Weights of a small contrastive audio-text model.
Model: 13.5M parameters, encoder arch transformer, encoder activation gelu, encoder moe expert_choice, text encoder layers 8, text encoder activation gelu.
Data: trained on short read English sentences (LibriTTS-R), 70.8 epochs.
Rows from block 9 of the audio encoder of a small contrastive audio-text model, named by matrix and row number. Rows with one number within an expert belong to one neuron, the router's apart. Each number is 50 + 12 x the weight over its row's rms, rounded and kept within 0 to 99. All counts start at 0.
Before each expert's rows are labels from the 100 clips, of 14848, where the router gives the expert most weight on average: "strongest on" is what is common among them. Only what is clearly more common there than usual is listed. The data: short read English sentences (LibriTTS-R).
# router: router (encoder.blocks.9.mlp.router.weight, 16x192, trained with AdamW), inputs 0-47
# up: expert up (encoder.blocks.9.mlp.up, 16x48x192), inputs 0-47
# down: expert down (encoder.blocks.9.mlp.down, 16x192x48, transposed), outputs 0-47

# expert 7
strongest on: voice: male; the word "was"
router.7:47 68 49 53 39 47 46 43 37 40 49 44 71 34 56 49 65 52 54 42 59 57 53 53 45 50 58 58 39 43 74 54 47 62 33 55 53 54 29 48 42 56 68 59 48 58 67 60
up.0:78 66 38 46 40 64 58 35 61 40 32 56 28 48 48 44 63 54 46 49 77 31 36 51 58 52 49 38 58 48 55 52 42 51 81 56 56 37 31 57 73 52 54 51 51 60 68 46
down.0:58 43 66 48 40 43 53 58 51 69 35 44 71 74 60 51 35 60 51 53 45 49 40 39 35 59 75 85 45 43 56 66 47 54 51 77 42 49 53 39 50 45 50 48 20 65 51 25
up.1:60 59 69 53 53 48 45 57 42 37 48 63 59 32 57 42 43 54 43 30 69 44 43 57 48 46 64 52 49 44 40 35 48 39 31 50 54 49 56 58 36 63 36 66 47 77 52 73
down.1:44 58 71 43 70 37 54 57 59 63 37 50 60 51 66 60 58 52 56 41 46 73 33 63 59 65 57 63 40 37 47 39 47 41 45 49 67 78 60 63 48 46 35 43 57 45 52 52
up.2:49 41 29 33 50 59 57 33 47 53 56 56 52 50 45 60 35 41 62 55 51 55 53 51 45 34 42 41 40 59 53 69 35 43 44 46 33 60 47 37 62 71 37 45 48 71 55 30
down.2:59 52 28 46 60 32 36 60 50 41 69 52 32 44 66 42 64 43 42 30 45 32 59 56 55 44 47 52 47 57 29 32 47 58 26 54 41 57 50 74 56 25 50 46 80 51 44 52
up.3:40 32 33 36 44 35 37 61 68 48 72 45 65 41 38 49 35 41 44 66 55 42 45 37 54 57 56 57 38 69 34 45 40 48 50 44 43 46 46 69 46 61 53 34 60 45 59 54
down.3:65 53 64 55 32 42 67 63 27 53 30 47 44 53 42 64 52 62 55 47 58 64 55 83 30 60 56 45 52 42 39 51 52 59 51 61 51 50 66 46 53 53 52 49 47 46 36 75
up.4:54 67 59 41 49 34 44 66 55 40 37 43 34 43 56 45 49 41 66 46 67 39 46 52 35 40 39 53 47 43 36 48 51 47 56 57 49 58 50 24 37 55 70 54 67 46 48 29
down.4:51 47 33 56 81 62 56 46 49 30 59 54 37 51 29 44 34 46 54 48 44 31 45 64 75 37 32 54 36 39 68 34 39 73 52 71 69 41 37 42 51 29 65 25 49 53 49 57

# expert 15
strongest on: the word "to"
router.15:60 51 58 65 31 51 70 20 72 38 56 52 69 49 42 48 58 58 46 64 70 60 45 40 67 81 56 53 56 46 60 60 41 36 64 66 45 53 47 33 44 55 44 50 51 49 57 38
up.0:63 41 62 54 24 67 38 58 75 50 55 44 59 38 46 45 53 38 69 67 70 38 63 44 62 67 36 30 51 63 61 60 41 45 59 39 74 42 48 54 42 60 54 49 41 41 69 46
down.0:44 50 24 47 50 24 57 60 48 26 57 53 64 63 56 45 58 45 39 70 55 43 41 53 19 38 48 38 58 36 71 55 39 44 58 50 48 69 36 47 58 46 64 67 27 78 42 56
up.1:56 56 56 32 61 44 45 43 54 56 32 36 62 66 53 51 61 64 45 48 43 65 31 58 54 51 57 31 58 63 46 54 45 51 48 42 60 47 57 63 41 52 52 44 40 53 72 49
down.1:37 36 55 50 63 40 44 44 46 50 36 58 60 47 58 51 20 50 42 44 43 39 57 55 63 26 36 45 59 48 57 33 37 72 71 52 63 50 52 54 83 57 38 64 36 41 35 37
up.2:57 28 41 38 54 46 58 41 70 46 50 43 61 51 40 68 58 57 45 64 51 28 46 68 32 52 43 57 40 36 41 34 55 52 75 61 48 43 60 64 51 58 62 46 56 57 63 66
down.2:61 25 42 47 38 57 54 30 21 49 76 73 54 45 51 43 33 54 53 54 59 41 63 42 59 46 77 67 61 64 50 52 51 56 50 40 43 52 47 67 65 49 43 58 41 41 47 40
up.3:65 64 56 37 44 42 52 39 48 49 53 54 63 59 51 43 89 40 50 49 45 47 61 80 50 31 29 22 47 34 60 45 72 37 45 49 68 62 31 65 57 70 49 36 46 62 65 65
down.3:37 44 53 40 65 42 44 78 15 42 58 73 40 76 47 50 52 46 59 65 53 35 37 42 33 48 42 69 42 43 67 75 46 64 25 58 43 52 52 51 57 33 42 42 49 43 63 45
up.4:41 31 43 57 50 27 50 59 47 65 56 31 53 51 25 32 49 40 46 66 50 55 75 61 57 58 66 56 44 51 41 50 50 44 49 59 49 40 32 57 36 52 69 51 45 55 47 48
down.4:43 46 49 30 44 56 39 47 63 43 36 61 42 41 57 47 55 42 55 44 55 37 51 72 55 49 52 57 43 61 32 52 49 53 40 41 71 52 78 58 47 51 66 35 43 60 55 50

# expert 10
strongest on: the word "the"
router.10:45 32 38 41 36 60 58 53 46 69 64 59 50 49 54 55 46 64 49 36 40 46 41 35 51 45 44 73 38 57 20 25 50 49 58 53 49 45 46 48 72 61 58 67 63 54 43 43
up.0:53 35 56 50 48 53 34 51 26 52 70 29 53 61 35 67 37 55 43 41 55 10 46 40 44 34 51 50 56 67 43 30 62 41 68 29 50 48 61 62 45 50 45 43 28 34 54 48
down.0:62 61 37 51 41 51 54 70 56 62 52 64 66 43 25 55 82 39 50 54 43 82 51 44 45 54 38 70 65 40 65 32 42 68 69 65 61 39 51 55 34 59 37 59 63 54 68 60
up.1:38 42 70 56 46 45 43 34 59 59 71 28 62 56 54 21 40 37 59 51 77 16 50 47 40 72 56 72 58 56 34 32 40 45 77 43 46 46 54 48 47 55 69 56 35 49 46 43
down.1:56 81 56 46 73 53 46 48 56 62 45 83 55 34 64 63 33 52 50 53 49 67 36 38 54 46 60 41 43 53 52 46 53 58 69 58 20 36 51 46 45 56 48 58 53 36 53 37
up.2:55 72 39 59 52 43 58 42 55 39 51 34 43 68 29 47 53 52 40 61 40 27 39 29 45 47 42 42 49 60 53 32 35 65 74 58 36 25 53 28 61 38 50 55 62 52 19 46
down.2:48 41 70 29 51 63 56 55 53 49 55 73 65 47 76 48 40 26 39 45 28 66 62 51 60 49 55 49 55 53 64 56 48 44 58 65 38 41 48 70 70 58 57 50 56 60 64 87
up.3:51 55 53 45 31 54 47 62 40 33 38 46 47 73 52 32 79 47 66 53 55 65 43 27 35 60 69 59 45 49 72 62 56 48 33 58 49 48 68 66 58 60 25 38 34 60 59 61
down.3:55 41 81 53 49 53 62 54 49 27 53 39 34 49 48 53 34 69 56 70 49 31 38 77 50 70 52 43 60 33 56 67 61 42 51 42 41 59 46 44 52 46 56 59 44 47 20 34
up.4:42 46 56 61 29 58 57 45 54 46 52 50 56 24 63 24 45 40 57 61 42 73 23 14 50 63 73 50 53 38 60 53 62 45 35 48 43 63 54 50 59 57 55 67 53 57 28 42
down.4:43 60 39 52 62 51 47 56 60 34 60 23 34 55 81 57 54 46 51 56 63 28 73 72 55 76 47 39 46 49 42 67 61 51 35 38 47 51 46 59 59 44 60 47 38 50 56 55

# expert 9
strongest on: the word "the"; the word "of"
router.9:42 55 82 58 67 41 57 45 87 47 60 37 57 37 65 42 78 65 47 45 58 56 59 61 38 59 56 49 33 48 69 59 46 49 34 44 58 37 38 42 61 50 52 54 62 52 65 43
up.0:43 76 54 55 66 57 32 47 53 35 66 48 52 41 48 37 32 51 62 28 51 28 53 69 56 47 24 31 74 55 58 77 77 50 43 38 70 45 79 50 40 42 59 45 23 29 33 48
down.0:49 51 43 56 44 57 51 59 54 71 45 42 62 53 65 46 55 49 34 38 47 64 51 37 58 68 49 36 43 44 44 63 60 31 46 62 62 61 47 44 57 43 51 36 63 61 30 34
up.1:27 56 45 54 57 33 40 57 63 45 57 63 57 49 59 55 34 51 62 43 62 84 39 43 42 44 69 44 55 31 59 59 60 54 45 86 59 63 56 61 25 43 31 56 49 62 53 39
down.1:42 50 53 53 40 57 46 32 56 59 26 65 36 69 27 56 63 48 54 52 45 61 56 62 65 63 46 47 59 68 52 40 36 45 60 26 68 54 32 47 35 55 35 44 41 46 52 43
up.2:57 52 45 33 68 53 31 70 57 39 65 51 24 41 56 78 39 75 62 57 67 69 39 40 45 52 53 14 55 47 56 80 43 40 29 67 46 57 63 70 46 18 52 37 52 53 75 50
down.2:40 38 61 49 27 71 48 48 15 37 51 62 51 46 48 39 41 62 60 60 71 65 55 37 60 52 56 42 57 52 41 53 73 37 50 29 46 42 58 36 33 72 44 47 40 44 68 51
up.3:51 47 28 58 34 52 40 47 52 62 56 52 46 57 37 55 51 40 50 50 25 62 37 35 43 54 72 51 64 53 55 64 46 48 64 50 64 53 47 55 49 33 61 43 44 45 34 50
down.3:65 55 60 71 55 46 58 17 45 43 64 32 43 48 50 19 29 49 48 64 59 29 55 45 48 81 57 48 50 51 64 52 58 42 40 62 45 56 52 54 51 63 64 55 32 52 47 34
up.4:51 49 52 61 36 37 34 72 51 51 42 43 40 52 52 55 29 51 48 64 35 57 45 22 31 69 33 51 55 31 57 40 59 55 39 60 60 39 47 52 61 41 69 42 30 47 58 79
down.4:51 37 57 40 55 63 59 54 60 68 49 68 47 23 54 34 51 68 44 61 51 58 57 60 60 47 66 46 42 50 63 52 44 46 57 48 43 50 51 34 50 63 53 77 61 54 55 51

# expert 11
strongest on: the word "she"
router.11:38 67 60 57 58 43 55 50 33 45 68 61 63 51 57 37 38 55 66 44 52 60 50 36 36 63 55 72 41 61 42 75 49 38 34 55 62 83 71 37 43 23 49 47 63 46 48 42
up.0:41 46 64 59 56 45 53 61 21 43 47 42 73 57 65 43 66 49 47 71 30 45 66 59 48 54 54 45 40 40 65 40 41 52 43 49 52 68 45 33 42 45 47 38 49 57 45 43
down.0:57 52 43 61 75 62 42 59 61 58 77 67 61 48 35 62 63 29 64 71 55 64 50 36 75 62 28 35 43 58 59 30 56 41 52 46 67 54 61 46 37 46 51 52 61 44 59 58
up.1:54 49 62 50 43 36 55 40 70 69 49 41 35 57 60 44 50 45 56 25 68 57 51 58 57 57 51 35 71 35 41 41 49 82 49 38 57 70 40 53 42 34 47 50 56 59 58 28
down.1:78 31 46 44 56 52 48 41 53 70 43 45 28 53 54 63 43 46 24 42 23 35 60 43 66 52 53 60 44 45 43 50 52 49 47 44 38 39 53 54 51 58 66 49 39 36 45 48
up.2:52 35 51 30 45 41 43 66 50 59 64 70 34 43 22 51 57 59 43 34 46 54 50 55 47 34 58 37 57 41 39 38 54 48 60 52 46 43 54 62 54 61 68 70 54 63 59 55
down.2:45 68 54 53 61 36 44 56 45 57 52 44 51 79 36 60 29 83 36 54 56 54 54 45 51 47 57 35 38 59 56 76 44 39 36 26 39 63 45 30 53 60 49 54 38 49 31 30
up.3:34 55 73 56 49 61 51 31 52 46 41 40 58 56 49 60 38 52 25 37 39 39 59 55 55 50 54 47 57 50 58 49 31 53 44 63 51 46 44 63 36 35 35 42 41 41 67 29
down.3:45 37 59 44 60 61 43 62 56 74 27 56 43 64 71 55 50 65 58 59 61 52 48 42 40 29 42 44 49 58 49 69 41 25 83 49 38 30 58 46 44 49 72 49 50 61 48 49
up.4:53 52 52 65 61 65 53 29 37 52 62 59 57 46 54 51 37 52 61 59 48 66 67 62 59 65 43 28 62 52 74 63 35 44 43 32 68 47 57 52 43 47 57 51 37 60 69 54
down.4:53 39 50 60 59 32 65 57 46 43 66 52 67 54 38 51 55 51 47 52 46 33 52 29 40 35 67 70 30 36 38 62 55 59 40 72 61 71 66 32 60 30 52 59 76 40 39 59