{
  "n_mels": 40,
  "embed_dim": 128,
  "encoder_norm": "layernorm",
  "text_encoder_qk_norm": false
}
Rows from block 9 of the audio encoder of a small contrastive audio-text model, named by matrix and row number. Rows with one number within an expert belong to one neuron, the router's apart. Each number is 50 + 15 x the weight over its row's rms, rounded and kept within 0 to 99. All counts start at 0.
Before each expert's rows are labels from the 100 clips, of 14848, where the router gives the expert most weight on average: "responds to" is what is common among them. Only what is clearly more common there than usual is listed. The data: short read English sentences (LibriTTS-R). In brackets: how many of the 100, against the usual share in percent.
# router: router (encoder.blocks.9.mlp.router.weight, 16x192, trained with AdamW), inputs 0-47
# up: expert up (encoder.blocks.9.mlp.up, 16x48x192), inputs 0-47
# down: expert down (encoder.blocks.9.mlp.down, 16x192x48, transposed), outputs 0-47

# expert 10
responds to: the word "the" (50 vs 24.9)
router.10:43 27 35 39 32 63 60 54 45 73 67 61 50 48 55 57 45 68 49 32 37 45 39 31 51 43 42 78 35 59 13 19 51 49 61 53 49 44 45 47 78 64 60 72 66 55 41 41
up.5:33 68 61 57 45 41 46 54 47 59 44 69 47 40 35 33 50 87 43 45 61 71 13 58 55 43 25 71 44 37 43 63 81 56 56 71 49 38 68 51 60 42 59 38 28 49 45 35
down.5:75 29 36 41 59 28 52 42 35 54 47 22 65 36 49 49 74 41 35 54 72 31 58 59 42 22 52 55 48 55 52 47 66 62 50 32 71 62 38 44 64 58 68 55 77 40 43 60
up.6:49 37 50 58 47 41 60 71 72 60 12 54 44 59 47 42 28 43 61 57 43 33 41 46 58 73 68 98 48 71 27 20 36 52 39 54 81 50 65 50 39 59 38 59 33 49 56 56
down.6:26 29 52 26 57 61 48 54 38 31 28 76 65 53 69 65 58 47 41 61 37 43 45 29 41 39 60 57 58 54 47 60 57 55 34 70 30 52 15 34 40 37 31 46 49 41 56 69
up.7:37 46 25 43 60 37 46 36 64 66 50 50 68 61 36 70 74 82 39 45 59 49 76 33 39 50 58 57 55 73 41 61 79 32 49 61 48 59 35 49 37 54 30 50 68 38 65 43
down.7:59 72 47 66 55 29 44 70 67 63 53 39 45 35 46 59 57 26 56 32 60 41 39 45 67 45 78 38 52 76 62 52 42 51 46 69 80 57 50 40 45 35 75 53 61 54 37 13
up.8:57 27 43 46 90 59 54 27 88 25 37 47 38 32 68 85 65 22 58 65 80 52 61 40 62 35 49 29 57 68 40 59 55 36 24 35 42 70 33 66 54 48 53 05 45 74 55 66
down.8:61 59 54 24 49 45 99 56 76 72 19 51 37 63 46 29 44 53 39 20 41 55 43 50 75 69 15 75 45 32 58 49 37 52 58 56 79 45 53 57 70 31 26 28 53 39 54 58
up.9:38 44 56 50 54 55 24 39 31 81 38 70 58 34 60 60 47 66 44 28 14 71 49 65 36 71 63 60 55 53 72 53 55 54 36 51 68 56 40 45 64 58 28 34 80 38 61 60
down.9:14 35 69 37 56 46 70 62 49 01 70 39 35 52 38 51 35 47 80 08 66 65 54 59 28 21 17 25 53 66 32 48 62 65 51 22 62 50 65 47 46 36 44 62 47 46 41 58
up.10:35 42 39 63 50 49 48 35 64 74 68 19 36 31 69 58 56 49 50 75 46 44 50 58 66 56 61 61 54 51 38 68 39 56 65 37 62 77 62 43 34 32 71 54 52 53 46 36
down.10:45 32 59 47 63 52 16 38 39 57 57 52 35 51 36 76 29 56 41 35 63 67 76 19 55 25 54 68 72 36 49 60 71 18 19 51 46 64 47 45 48 75 55 73 33 50 54 45
up.11:55 33 55 56 67 45 51 60 34 49 48 56 38 56 29 53 63 48 66 28 57 45 71 40 63 72 65 40 43 50 76 29 48 38 46 21 68 53 73 47 52 56 37 60 35 15 21 58
down.11:57 51 75 50 16 41 63 70 62 34 24 40 57 35 69 51 49 29 51 65 48 58 38 31 67 58 40 73 48 40 32 32 51 45 46 56 37 58 77 28 49 00 43 38 63 69 46 66

# expert 9
responds to: the word "the" (66 vs 24.9); the word "of" (43 vs 9.6)
router.9:40 56 90 60 71 39 59 44 96 46 62 34 59 34 68 39 85 69 46 44 60 58 61 64 35 62 58 49 29 48 74 61 45 49 30 42 60 34 35 40 64 50 52 55 65 53 69 42
up.5:30 67 43 44 50 42 38 73 60 52 42 47 63 40 39 62 65 58 64 42 50 57 20 23 42 76 37 15 44 47 40 68 46 50 70 62 66 60 50 46 55 31 68 72 56 35 59 44
down.5:59 34 40 54 48 40 46 63 40 41 39 41 17 64 45 36 63 57 61 62 60 34 55 32 27 57 43 52 36 19 68 54 57 37 63 68 38 78 37 74 73 46 54 16 43 39 33 67
up.6:62 70 46 39 68 42 33 40 55 73 61 43 35 52 60 49 69 53 75 26 66 73 86 13 50 45 47 53 46 55 26 45 51 05 40 55 36 65 65 52 30 55 15 46 50 61 50 46
down.6:37 55 37 33 53 69 88 43 39 33 51 83 34 59 63 58 80 61 27 65 26 64 28 51 55 35 45 53 22 86 58 42 58 54 36 23 45 52 63 81 64 62 54 51 40 28 29 51
up.7:18 71 49 20 49 64 54 58 63 66 70 56 33 40 25 62 13 17 50 34 35 30 70 49 63 62 41 49 58 59 42 39 46 56 60 47 55 46 39 46 52 59 55 43 57 58 50 31
down.7:68 46 54 61 49 45 50 23 08 57 49 49 65 75 62 31 68 46 76 54 65 70 66 50 47 66 48 47 53 19 65 45 39 41 71 61 66 47 49 42 33 43 38 35 59 53 36 54
up.8:38 38 79 29 31 57 56 57 43 84 49 45 33 55 33 47 63 76 49 39 93 26 76 34 57 49 42 43 46 70 69 40 49 44 58 37 49 46 47 59 42 73 59 33 56 30 33 67
down.8:51 45 41 42 71 43 43 58 58 60 36 73 31 60 57 38 44 21 57 30 29 38 52 54 50 57 51 47 61 43 30 48 51 44 65 62 42 31 55 65 74 51 47 57 61 53 60 38
up.9:64 54 42 40 48 21 35 66 78 61 58 50 75 56 41 64 77 53 35 35 65 50 63 46 71 51 68 56 70 30 64 66 27 35 60 49 64 33 51 58 48 68 44 96 64 63 56 42
down.9:28 29 54 38 69 24 56 59 32 26 44 68 50 38 15 53 50 42 53 68 44 25 59 49 63 37 58 61 38 74 47 31 49 49 57 29 71 56 23 51 41 33 53 45 58 34 44 24
up.10:61 61 73 48 57 20 41 69 60 59 26 44 50 50 23 67 48 60 50 69 35 58 55 46 56 70 70 69 44 51 80 21 59 47 50 66 76 57 34 21 28 42 53 56 28 60 60 33
down.10:38 49 61 67 59 55 50 69 64 28 37 46 41 11 69 47 41 29 59 48 50 60 27 55 26 69 25 44 48 73 44 65 60 49 51 70 37 46 31 69 60 40 50 33 39 50 63 63
up.11:72 43 41 56 47 44 58 46 66 47 55 58 49 48 61 33 56 34 63 66 60 65 57 58 49 46 41 32 32 64 59 40 83 61 39 28 66 80 41 57 32 67 65 67 53 54 54 81
down.11:48 53 55 42 83 67 51 63 60 26 60 27 30 31 49 35 15 39 52 56 34 56 18 70 52 40 60 49 64 61 20 46 28 37 39 40 52 82 85 75 60 34 70 50 41 41 43 44

# expert 15
responds to: the word "to" (46 vs 14.4)
router.15:63 51 60 68 26 51 75 13 77 35 57 52 74 49 40 48 60 61 45 67 75 63 44 38 71 89 58 53 58 44 62 63 38 33 68 70 43 53 46 28 43 56 42 50 51 49 59 36
up.5:62 48 45 56 56 36 35 55 52 42 32 25 42 48 60 50 72 67 50 80 59 43 52 45 56 46 59 39 34 69 49 44 61 77 62 33 60 27 45 55 37 31 61 19 51 49 71 63
down.5:60 66 51 45 53 53 35 30 48 59 59 33 76 34 56 52 51 35 49 58 32 59 76 59 37 38 26 43 58 37 46 28 58 35 48 50 57 73 44 57 78 31 81 39 80 20 42 50
up.6:37 48 73 36 26 56 47 38 44 61 56 51 47 59 64 73 92 61 63 43 54 37 62 54 46 12 53 26 43 59 45 63 48 47 35 33 69 73 49 69 53 69 49 17 55 66 56 48
down.6:43 35 61 72 64 35 43 82 31 62 65 70 42 43 34 46 40 67 30 49 24 49 62 66 39 25 57 78 62 53 68 49 73 42 29 49 26 28 51 71 58 64 21 56 59 22 29 57
up.7:31 60 38 58 27 26 52 51 77 43 17 19 40 52 54 36 86 63 68 56 55 59 53 41 63 54 67 33 66 33 73 42 51 59 55 73 66 48 50 53 30 45 66 59 42 76 48 54
down.7:43 53 54 66 26 65 53 58 45 45 29 26 73 49 61 39 28 33 38 76 46 61 35 35 38 38 50 56 38 54 74 49 46 51 35 48 60 73 34 37 44 65 39 41 50 64 70 46
up.8:36 45 45 78 55 46 48 31 45 48 70 61 68 69 47 65 57 63 81 49 26 49 46 37 28 63 46 68 53 62 44 75 57 50 47 62 41 60 37 28 43 43 65 52 69 44 39 43
down.8:60 60 74 44 28 41 51 67 55 63 44 49 22 44 56 48 68 34 40 31 53 65 76 76 40 29 49 36 51 41 29 53 51 51 63 47 64 61 40 32 58 62 68 46 48 41 52 80
up.9:89 37 69 44 53 39 37 49 46 53 44 46 46 36 41 37 53 41 21 26 48 32 45 61 85 73 67 32 72 70 52 66 64 28 47 44 55 34 46 62 48 70 45 31 55 53 47 50
down.9:42 64 73 44 48 28 37 75 49 33 43 65 27 11 71 37 53 48 39 65 35 87 33 37 14 65 54 64 67 59 35 75 60 15 16 45 49 53 50 43 40 62 47 68 56 50 45 46
up.10:36 46 74 52 58 39 51 54 50 45 26 46 29 67 49 66 59 54 60 62 37 43 29 80 58 40 29 28 45 41 67 28 55 65 58 61 54 22 37 31 52 56 36 53 30 45 44 72
down.10:64 72 53 41 71 53 57 27 50 39 38 94 64 12 65 33 39 33 28 52 57 69 66 55 61 67 55 79 71 35 49 51 35 74 59 36 59 23 47 52 30 57 53 55 51 73 56 39
up.11:47 67 35 77 72 49 48 51 58 51 86 41 83 60 27 71 21 38 33 57 52 40 47 33 73 55 60 71 31 74 55 33 51 67 68 49 68 46 37 50 68 46 51 19 63 47 77 39
down.11:47 17 76 37 26 58 41 59 50 50 53 72 27 46 44 60 64 62 51 56 60 59 57 30 22 42 36 58 36 49 28 34 59 33 48 64 41 36 49 34 57 48 66 62 35 49 49 71

# expert 7
responds to: voice: male (78 vs 46.1); the word "was" (27 vs 9.7)
router.7:47 72 48 53 37 46 46 41 34 37 49 43 76 29 57 49 69 52 55 40 61 58 54 54 43 50 60 60 36 41 80 55 47 64 29 57 53 55 24 48 40 57 72 61 47 60 71 63
up.5:43 57 35 51 46 40 63 60 71 30 51 22 86 47 69 59 66 52 41 36 43 73 51 36 46 37 51 14 48 09 62 31 27 52 25 47 52 39 33 63 67 40 50 67 68 68 40 59
down.5:72 41 54 49 55 59 70 29 48 41 62 64 66 13 59 47 61 42 60 63 65 39 30 30 58 50 46 58 55 65 40 41 53 63 26 46 58 41 42 53 54 40 69 59 61 24 60 25
up.6:47 19 52 39 20 40 27 58 71 59 75 52 63 31 41 41 35 45 57 49 66 75 44 07 51 56 48 45 73 44 62 38 63 43 65 50 42 28 55 63 48 88 45 70 41 25 66 57
down.6:47 47 48 41 38 19 78 68 25 59 72 53 53 55 48 41 40 55 38 53 31 50 38 22 31 62 37 40 58 60 42 38 57 66 58 86 27 42 35 52 53 48 24 54 50 50 48 57
up.7:68 56 59 63 65 48 64 41 62 57 64 39 35 42 39 39 61 58 48 44 52 45 39 44 62 34 70 56 55 67 66 36 28 42 35 37 59 48 22 39 27 56 46 57 52 37 45 40
down.7:23 37 50 48 38 58 52 47 64 85 57 39 51 28 44 48 41 61 70 72 38 48 51 34 42 48 52 59 29 32 39 59 36 56 34 30 49 27 55 72 49 66 67 51 27 33 48 45
up.8:46 51 54 42 50 40 50 32 47 48 29 28 24 43 76 61 36 36 75 62 43 46 63 50 41 47 61 43 57 47 71 46 54 31 42 49 46 64 49 61 45 72 97 53 51 55 75 53
down.8:78 60 14 40 74 59 65 41 81 65 58 45 42 69 64 52 57 45 43 44 39 55 38 54 60 55 57 27 58 49 34 83 40 53 62 51 66 42 55 34 27 41 41 40 51 45 39 25
up.9:56 38 76 29 49 33 40 72 59 73 48 62 58 31 30 45 91 38 49 27 48 55 38 43 62 54 85 65 45 61 54 30 43 43 45 11 47 37 60 57 37 68 81 59 65 29 38 56
down.9:38 53 28 54 66 59 17 47 51 64 48 71 59 73 45 40 52 56 71 52 31 17 27 25 34 51 29 20 35 34 39 30 60 20 72 52 21 60 63 41 72 51 50 57 57 55 66 53
up.10:71 64 52 48 37 42 64 47 56 34 44 34 63 41 69 70 39 35 36 65 55 33 48 50 68 32 55 46 59 40 41 32 44 64 65 30 49 14 57 51 63 54 65 49 39 59 52 52
down.10:44 21 55 42 46 51 42 59 49 52 26 42 65 58 70 55 50 45 46 33 44 24 53 51 57 29 68 60 55 47 34 33 54 66 42 47 59 66 23 61 51 51 36 51 36 57 51 49
up.11:41 65 56 39 77 39 51 48 47 64 34 56 66 54 60 68 82 67 59 57 30 63 35 47 36 43 44 66 39 59 50 52 78 56 42 31 48 72 49 62 34 63 45 41 64 47 51 48
down.11:50 24 26 51 41 78 46 56 47 63 44 44 41 61 61 45 53 52 43 48 57 49 51 66 56 71 40 80 48 53 65 68 42 67 45 62 65 75 79 54 68 48 79 44 40 45 49 60